Weights of a small audio embedding model: 7800 steps, 26041 training examples.
Rows from block 6 of a small audio embedding model, named by matrix and row number. Rows with one number belong to one channel. Each number is 128 + 32 x the weight over its row's rms, rounded and kept within 0 to 255. All counts start at 0. Numbers have three digits each. After the name is the row's rms in percent of the matrix's.
Before each channel's rows are labels from the 100 clips, of 14976, where the channel reaches its highest value: "responds to" is what is common among them; "loudest" is the band of the loudest frequency at the time of the peak. Only what is clearly more common there than usual is listed. The data: acted Russian speech (Dusha).
# convs1: first pointwise conv (model.blocks.6.convs.1.weight, 192x192x1), inputs 64-127
# convs3: second pointwise conv (model.blocks.6.convs.3.weight, 192x192x1, transposed), outputs 64-127

responds to: emotion: positive
loudest: 500 to 1000 Hz
convs1.182 100:142106101128139152134143110170127129148155163111193109068160140154113163125119185141134153124099144110146114083143139087146114116142123178059132133118106147099106126118148094105083058194182069
convs3.182 098:116096107102159147124066183145095142190140146171117144142080089119148110193122127092187117163142136113157081072140061095098131142078113113117143181156162125149136128109143095121114119125120117

responds to: emotion: angry
loudest: 500 to 1000 Hz
convs1.68 093:096162131143087074156133160165051147137127064180153087097096133076155189062189118159108078173154123102127095115158158118100133115130098141129124094188099136114122139167107115140136078148116105
convs3.68 095:106173133103134115152128128125139123115154134171080101132136108132127178143102200100116066137135132140079049174113206152140135159107132148173138156126135122103123100034078172111106124123142163

responds to: emotion: angry
loudest: 250 to 500 Hz
convs1.105 106:184166127100167148107154154159135118141167096135162103111126129127128089183118143135056122190136092140168116162165172134147145125104134228100157166237118109127058144152100095148100115121099068
convs3.105 093:129141125097101130108124123153096156122114089166112170167149131125086117108101170115077095154113102125091136122117111146119149143104109154081129175065148103123170097120090118100074124140099171

responds to: emotion: sad
loudest: 250 to 500 Hz
convs1.129 098:156132113176215135181098134101094180186107099111148149087108172124105080064118151138105110085189121160081155100139115193082118115067190122157136105032113120153099156121134089156136174163147124
convs3.129 097:124150100160154129125049105189082135141151121116120133146122125093125074170169111134152173067072136055093082152114130122080125068137161124137146113155092160128108089095143165152112113047131125

responds to: emotion: angry
loudest: 500 to 1000 Hz
convs1.37 101:080116134176148045110106102130086097132100152072079108115146217116122126135147096102127129198166116122127148121086066136137093154109156092120068093131157156104186114158134197090175184166123162
convs3.37 106:067119106151128123142168075135143127133123113141163139131106164130133104117161083123140081159144198105136116058145126170121159129121128084083111104081111145105103121063096149086143136215122087

responds to: emotion: sad
loudest: 250 to 500 Hz
convs1.130 098:120113104059135153065116127138148111198115150134125118149131081118120132139145053174144187132125103144154117164142131159129131135147113073070100186118125100205173175170134166091115188150162140
convs3.130 099:112121119195079060110111166095151140127072121174177183095142125142118117108153094100117188179114092174144138112151121119134148153123203114160127120119165112160118051091111134107125107111133164

responds to: emotion: positive
loudest: 250 to 500 Hz
convs1.131 099:094125143123113164146143156122136149095063148159089175122082177116151118085117075157114076055106208126156192089169211133119126154107068113126099143153095123131136117162159135150170065140144105
convs3.131 094:137049109132186172161132081080130117164140161161168149078147132141117186151156134113187114193102136122062142101134072089098114132135121186150096126120110082098193124138130174131115121060107088

responds to: emotion: positive
loudest: 250 to 500 Hz; 500 to 1000 Hz
convs1.75 104:093105138104186100164070088128177125037132135150114113129110206153107059125074152063127116139175100102126139131108186081120192126128080164153148117159172196140067123121090165137107113172136142
convs3.75 107:074124138139172141141113182105153170122190144105210120134107134131167166118168100152098186170131131118157103141110116101091152143061162137118109137167151134151107117140178132145157147154124106

responds to: emotion: positive
loudest: 500 to 1000 Hz
convs1.111 098:085146122113110131131134096124111197103156177180122075104134135131161136122133137127123147157093115093099144145111147162114130171173128101105228118196084147081204146165144168071127084182165098
convs3.111 107:166080100089175135080138106162169127129098104148125191062210105137160169088153115118112190155148133131097091123156125142158089031123144151151042115136172133182184146134108118108140167086144111

responds to: emotion: sad
loudest: 250 to 500 Hz
convs1.116 102:119137113058084209143167146097140097111108116093143090161164127093141086087075119215121135186092092057127133119155112109116133154129164151112161113073168116088105151108064140132163131117177064
convs3.116 100:171138086131149133104125130094086093146106180091117168157093119139106124104096119065128133131129102132099091108133095137125142146131105088120165143104124141152145113124154178139065190152092177

responds to: emotion: angry
loudest: 250 to 500 Hz
convs1.190 100:144103195172115106087084106154095126156153109120153147128119067138149172140145131115165133133165124133150181148038127149107140105087124126188119136141124147132084091098168126036168178185122156
convs3.190 101:153113168171134064088121134120182103115106179107136101131177164089132101109130140103142171120125090117156129145040067092106115112113154151124098116098127093104126156136149123160057125153119121

responds to: emotion: sad
loudest: 250 to 500 Hz
convs1.144 096:112128158162133148154152115112138146138146097162132085106161096111124138175075204089106156120104058093117107170138157182081103125142126176103078157113082106146147118107115129138149110177073156
convs3.144 095:120188053096082009132161124185160100127173114108136093123125180079143146167094140158115178088189126176141143132079112119124170158177159149180117140156100170140092140162137142113099130121138174

responds to: emotion: sad
loudest: 250 to 500 Hz
convs1.112 106:118147153102132174190101095138101150139162138133115137130125117133161108174140132109121115104116177114151091115157088104078186120072056194138127172113115201136122125168109145122152118132144082
convs3.112 110:095081153135168140123134165146120116125144136187111140167136144143126174164125142067101106165034121158122109198122124120119078124147157154120112103171181122105140193144122153062099049104161085

responds to: emotion: positive
loudest: 500 to 1000 Hz
convs1.143 098:177195147160119130091122124166091148145101104129130150116160093094111079108131124104139147131114097138142151118157114112115139161156103181156103084158172141088189112197122115162130038158046154
convs3.143 095:159198084187181178105122153124069102103078104088134109107092099123122120131103113167142020054178081135171066138129146113140064204118093149119126069197109170141147178134156104040117107091175132

responds to: emotion: positive
loudest: 500 to 1000 Hz
convs1.123 095:082121097141097130108098107093163084152214138151174204144113173061145158157120121109106156126086125151123083115139187108128147175106127159088091165098095131093103200170113068132102165156131112
convs3.123 102:121108172138152101091180106096119113123061154166130173150120177107122163084050138089187138084115108162163128144144168155129143170114112109124099122197166131108092151150195133125095143092125080

responds to: emotion: angry; emotion: positive
loudest: 500 to 1000 Hz
convs1.38 098:146109178149104177096140090116139166105096132150145175077173171146115129146164154121134142120137077104120095094186121164152117155091090127129123120126133084125195179132102141100093100201135154
convs3.38 098:140131129110124105112110116107174142096114065096147158180157117159148090204194086114093159146134148103136123175114130114187110077135129132129150099114137143067121117083128033139163161147126137

responds to: emotion: sad
loudest: 250 to 500 Hz
convs1.165 095:094111113180124124073131088077138099127165202073119150125110164103108130122130111054107104132189142089135120120130122148092150160150179114192149138089104172069148121078147134097131109152137101
convs3.165 101:166169093211119172092136086131144101154157107107134124083123104175202107138101126127069144157124108032148159160129112143128156133115131135073104150143096130121145156082166107034161184131151095

responds to: emotion: neutral
loudest: 250 to 500 Hz
convs1.59 104:115110117156150132143083118090117130172139120176186166152142111132105133158086231136112173155142129174105123140126080137175047108133142164117197116168135134105122136176121140149082162162120137
convs3.59 105:152136149127147155122088088114107083088115147109174101155143142112125120075134145117151113078147142134152076071135097133105139140089141077158097093089118235131089181118123073110088122088080105

responds to: emotion: angry
loudest: 500 to 1000 Hz
convs1.98 098:136080148129163101183138137159108109116188126106125206118156176132137146167112182134154156123195152212103151137115126109128098142138193099128142047161141171170198148030150078155071148098122122
convs3.98 101:120146140161179157210116117138114099093133122138113133095128148170098054155140109114147125147097180141128143119167161087092089101105177063091142127153095132144131147190139202160143167143078128

responds to: emotion: angry
loudest: 500 to 1000 Hz
convs1.97 096:120108088065112089151082100160116160173033158145163079095146101117169110100116193103113176076171070157112078181188109179131149114119129111098147137163154129092103145124199146067150128137107151
convs3.97 098:117127179181109109112101153083131103143175107100107108139144148090153166076114080170104147114079129143155151135156112131132131137144097101114126139184097147120130132170154066141110076102111129

responds to: emotion: angry
loudest: 250 to 500 Hz; 500 to 1000 Hz
convs1.113 099:131144090135143109122189157151117047126144155110149145109126122130104145139156190114127150145175090114093143200121110196141129155161144182138099179156183091093170157073135129112178182154139124
convs3.113 095:169159132124146119164089138117129201141143092153141168142085122152122118156111109121075090126122123114141086143137153128117179082211151169138173138119143146091122081099161181133159173054160097

responds to: emotion: sad
loudest: 250 to 500 Hz
convs1.155 099:123065127093162071132162082157112101106111115102113136114099141097114103157164121188113148115116093146107145082078091141205102077148102187162157161154113050133117129100093004114066068132157175
convs3.155 100:140156170168165099132132076019132098108076146146096113113143169142081129086130116116167173120156084162100166223054116143140119104110092138119075093173092141090143129125143172157106127127095149

responds to: emotion: sad
loudest: 250 to 500 Hz
convs1.134 107:120216116121090121150137198135117133145128140098131118153098150120152164147142166149091116131084137171127119160158125102084126141123169130128130178108139078111092069112108129118131128186122138
convs3.134 102:176168149145177127122103143182138172179115098084073110154112150066129156126094115128097136148120069201136170173168156156108133118148130133151141138200110149140147111147140081101166129070125143

responds to: emotion: positive
loudest: 250 to 500 Hz
convs1.63 102:166137119144152204136087076130105155072113108131134126105153119127199135097121166185066153116099144102137126104122123153140093120125107106173155130123137108135160147079170107207121113157125122
convs3.63 107:121083126112149148150169164146130131189126128075124172188111173165179119132171152154134150111122102180109175125098097108136094144216085123090105142145129156179081160107154064129187117213123149

responds to: emotion: angry
loudest: 500 to 1000 Hz
convs1.82 101:166113094184128121134086089155112121102156148150187148106138108111150173119080146111170213147177108147172111138107055106044102129155165162123100141130191099083170121066119077074161082112108120
convs3.82 107:091112193129111109079104070165081090147162176118122149149088122143191123189118107193164084113099118139098111164122117115096123148166135152101134099208167126112165189085132145166098125122102086

responds to: emotion: positive
loudest: 500 to 1000 Hz
convs1.5 091:133079107148088126135131141145139169202107169143161145167140141121158167143093131095106166074173119154116159117168117126104095085151186116095104139111181094133040119151115116125106154087123168
convs3.5 101:143142123131174087144152128145156122132149135060114087136132179135159127117163107169102128136170143213150146124169162110128087047116129155128154099126110155164146097076129086063156159130124169

responds to: emotion: positive
loudest: 250 to 500 Hz
convs1.156 101:078163125123105109115154120100135094077132119118122165182099081147130135179177108069134114118194105099096134159176066124118115118097091115105095088161083109142198135139193108123041166160179078
convs3.156 105:108156160129108152168205116169133121158139158205161143147109145108197078143078062154104166181108141105137132132145115077124135122150112144118148156170106096175160150204134130156151067080150073

responds to: emotion: angry
loudest: 500 to 1000 Hz
convs1.92 103:197188183119092151121078098135071087123130162127099159110116173146133093159134102107170146082116119132129085112128134139145183085122118165125134056147094182121153160114183164111116171110185132
convs3.92 095:098139142127129118167138119102175162159099124123056168157128147109129121121107097139180200211072170083111167059149105092064138107124194103180113130081094123140126145194084100124103139078102069

responds to: emotion: positive
loudest: 250 to 500 Hz
convs1.16 106:114103183172071121149207138158108103128159108158121135142107102112129089186067132163159136117156052169106122128133093114161096138107118184117126148110136162130084182088174137156105123178158113
convs3.16 099:138152030152161124155219149145119144171132085150124129081158135115167075108118126078114118151176103156136145082167154163181164132085116115101161093134143084135191144170134112061100179108140124

responds to: emotion: angry
loudest: 500 to 1000 Hz
convs1.96 100:095137166181135114112138084113124121093066110146108184062144118158126129064122135086128159122140101142136105115083063122137082099135187108120141137118191124055107086147091133135152142139113126
convs3.96 096:167106143144158138163188160162133097169149215099153136129185117164096168144124140067168145085122181124128112154138061136145144162111116122157142094121096144076130135099178099158129115109100069

responds to: emotion: angry
loudest: 500 to 1000 Hz
convs1.138 102:114167081158113135106110165015114172150104160145089141169143150149156070105179091134172144154104111081139125135157104128159128106113161184114135093127109117104178121184146166122142148082092137
convs3.138 106:107096092157134173122129128109116126178133164096162206166143143053146138091121140117104125072147181132201144157093109151103115144120133168077130115205162139153156147084120152140187136117124126

responds to: emotion: positive
loudest: 250 to 500 Hz; 500 to 1000 Hz
convs1.73 098:129143158144147099066076141136126098116117104079087144114107092151121113183163147195154165155124114111134155135138134163108163088134162116131043092118122108141042152187134080171115084181152119
convs3.73 101:127100081094149146130147122152053130073132138094099098121172106117095154196131086134097172115090157142152129123181147179142139120135115120127154113228160115164075146162126123175172085153103160

responds to: emotion: sad
loudest: 250 to 500 Hz
convs1.137 110:120152151072149117138133151116167114163119051157110133132113107078101102108107110255135151107055103145121136121122152154151096165190161145100133102085159138173141151109161020112150135124138114
convs3.137 108:125128133133065147182093162057077096142074129125094118125154151141143070093118129109105122169185147089059101115183130164139156111121142115134179166068085209167137118085151172087139058119128112

responds to: emotion: positive
loudest: 250 to 500 Hz
convs1.183 111:173136117156079128117090180167095110079115140217164146104089205162161139134200116144148173121190130109171126120139169141125175173134125130159134079136135120129144156234081102110093165183144108
convs3.183 097:136147102138119093049125142115055117050159148064130065151199115161100070127130156150173047169105099111063122158124111110107136123140077150145102123186162130157103081144099171121135169178161156

responds to: emotion: neutral
loudest: 500 to 1000 Hz
convs1.42 109:127093127154171110134108117148147165105125112181161139067156163138140123116146115112110122136087155046150078162103117071161126127159124125118104158121118151128186115171060137121164149201116127
convs3.42 107:139123183141137106099158122102131166086113177075057102181142123119126145120108134103083105139136113152151132116171092193106141147092117105115140152097131152135125160161121141135118130164083144

responds to: emotion: neutral
loudest: 250 to 500 Hz
convs1.117 100:130146124115175120142106148139162122151146158139121123171161060090103106116139126135102128167130093187097107116135093172151174147182112090146133120174110155167135075126089173152101138149109124
convs3.117 099:131124153129110147078154155122157113029137128132135135115091119144082143085123070090117110147115127111101073126135149137143154176112135147167155105122104084160090112126188123139066146051132123

responds to: emotion: sad
loudest: 250 to 500 Hz
convs1.49 097:175109088137111076128159121152110123110162149106197116147096147071136169110142103184185115208140141128147124188125139132148068144149121168156180160076195109101187178106145076158059193118102168
convs3.49 104:112160105127169076113129109098112080180028118127121170110118139091131118166114103109140152164193062111132181159111158089072146175100149122195150134130181140168150064089115133081100081151093111

responds to: emotion: sad
loudest: 250 to 500 Hz
convs1.19 105:076175094079059101147131119113072183120150093178164129120101164148107152117116122193155145148131138171138170132103127073136176079089154164101120127131202190176152146173166099148088154155112142
convs3.19 094:192156101181102130124091122066096146111125128143129111106070125093135125139101148177118112159132160119126120107065139071117138166131095136153150177153098052079133133134129134061118221099142112

responds to: emotion: sad
loudest: 250 to 500 Hz
convs1.25 088:163096100131123098105147128171131126140132150138155121096116103140142121131098117183168115153130098143117089098107156144142144155114182109095118067118154136150092149143112076138061113143114082
convs3.25 095:122119149145075121196127073139131137090177139175153109185178131144163132084127146156128081049158119191173099171118163147080071145134096156089105147050168126116149134140139159161121129106132109

responds to: emotion: angry
loudest: 500 to 1000 Hz
convs1.124 106:097129078132138097116108126113093108140144128060101143155134121128138145136194118151130177123106139154115131149133146087218138167155123082155156104117143109099117179079098178174125160086131092
convs3.124 094:130068159153152105150121131114145108081111170083193126089145138119101162148134052120138092100094132180121110140096087141138126109140156133155038146133102135080108118172139129115070147130118114

responds to: emotion: positive
loudest: 250 to 500 Hz; 500 to 1000 Hz
convs1.24 096:100131158193109098102125121116144092104145136149043056080107086127055175108130139245120096146102136135152144134093177129111169156176127112120156141075136100207144113174143111146138161106122127
convs3.24 101:142093058121141144050111140107143159054136158065107095097111090146097119109078177095105183167182115176123134112156185054141147127098160104118123169158104143149116091102175133140097064146167149

responds to: emotion: sad
loudest: 250 to 500 Hz
convs1.189 088:158051121118138176133138205169150137135188146192152106125131148159066167146122156191140100200132119072110152149128161180129134060122146105157124149150131114060123115148115096059067166089083125
convs3.189 095:116143122106095110131169128160163122101197117167105087077142071113113111144121129123133088142084109156142148136132228120123133093144116134113113150145159130065148127149140087103119165057117186

responds to: emotion: positive
loudest: 250 to 500 Hz
convs1.17 109:105138136194139132106174125158155081132054075121102131153125106124150144051160184191159127101174158163099142156126137162096176193132085147138076105151113124081176144107144124155056053097154141
convs3.17 113:119128060120152161096122142126179131157131130141135137121148111077131099146167126135085106145179134125118142123106162071096120107121090087085147133121098166100179134101138082107078128125099099

responds to: emotion: positive
loudest: 250 to 500 Hz; 500 to 1000 Hz
convs1.78 107:180124146111122121124145125154166114100133127170101141122144179102140090129159126106103123117090148138134115102189130146124138099142101134086094119136133148114122076124087157144133163118162138
convs3.78 101:139156092162148114135139154156146132085126104093161085108093153100165105089120093171150116163158145161104171165080136144129119120045091100156074164132131129165109168127097109108144097146131119

responds to: emotion: positive
loudest: 250 to 500 Hz; 500 to 1000 Hz
convs1.85 101:147153093138140132147142123097073135081124126102142098133117137232157117145184088162122135159089138136137129123159128152107146116092095126148131121159189135125197146108091104146202138139164141
convs3.85 109:081209152096189140123131140130153125124125111108093136077067137112141132139110145094151166053111116133115188108094091149117159128097161146099158136194157138103104151110088137106094074071169126

responds to: emotion: sad
loudest: 250 to 500 Hz
convs1.23 098:126108138081130109089134148103119151101137174169172144143127121104164133086144115201131183148160161120086144149086129135138104118096081242147092148117130174178138148158153095133113144185092194
convs3.23 092:178094102056102113113174138141066113106227132146102103068102150100120188118114164186148108066143123145147135120123071023099147096092154161134146117165124141118151114084137139188159184111126075

responds to: emotion: positive
loudest: 250 to 500 Hz
convs1.70 110:126114124107123132130135141175125175100118164083092156146083122178202177147068123186105181111116124111131133140155078152135137119173140119136112019111121151126119107205138170128113191160111119
convs3.70 105:112130105102113116130119153205118088046182136095149178202173183125093100097138095177161149098139144093142140095147101150195113106123136130131150113109099086078106127190119154110141134151149109

responds to: emotion: sad
loudest: 250 to 500 Hz
convs1.88 100:121216169107149188138094119120099130131116164172112146123110126147101108192147071177120092103212121142182142134144122133137089134141052158123123114130097160109094160099144108164127114110148158
convs3.88 105:143146143130119041143177180038158053160103086162150082126127144191127136182127130139164097094129114086113155109120151085103148136207186106139136113107103147109135151140109096154130157107162181

responds to: emotion: angry; emotion: positive
loudest: 500 to 1000 Hz
convs1.177 100:096125144126127169129075075183068185127132099109078168143158109121142150109058150128110124091140159144133096197152129184141195095160076147080122039086127144132097088128121127116103143143140139
convs3.177 105:150118118152098137141160122141139141139132171135116190102181159111151143199037123127161154146123180126084097137116056076156152052131084099118183157117103109121137089174099087148147141107163139

responds to: emotion: positive
loudest: 250 to 500 Hz
convs1.102 088:197109111117124180135083123127132107145094105101125155116173166182122073130125087146125164158140097086138117076134102179125112177149155118099129130102121179122155078126156158122127126091079103
convs3.102 096:164164160111111125090139179103125157202166160115135069044109115111194142125156104077171156138111103107141085154156153199150090090108103168145199126080154149138119103118193207165151134130154138

responds to: emotion: angry
loudest: 500 to 1000 Hz
convs1.79 102:131159170081180129125097137082099117139122123124138179148138142103109106137059102108114055115131108140081084158117205125102110075118128142123173165162141129118098168074152108131162073185117099
convs3.79 092:136177139120168111085063137158123136138147179142135157149114191107120054159099110131184142135071105081141073150182207117099108110172129154129139077105135128131154099090153069165139084170111132

responds to: emotion: positive
loudest: 250 to 500 Hz; 500 to 1000 Hz
convs1.154 102:104113126148148118125119143151058127132096080113153163139160080077118148132133150130138087142110087132125116147139185095179113204129104124113146127151144171115149139138137152147096040174127145
convs3.154 108:095145176102156163084128167111114135143170141098200138095108100142134082144146196179120097145078158127117151153119060063010157117084140075124164064129099159197117136157122089144146127152110138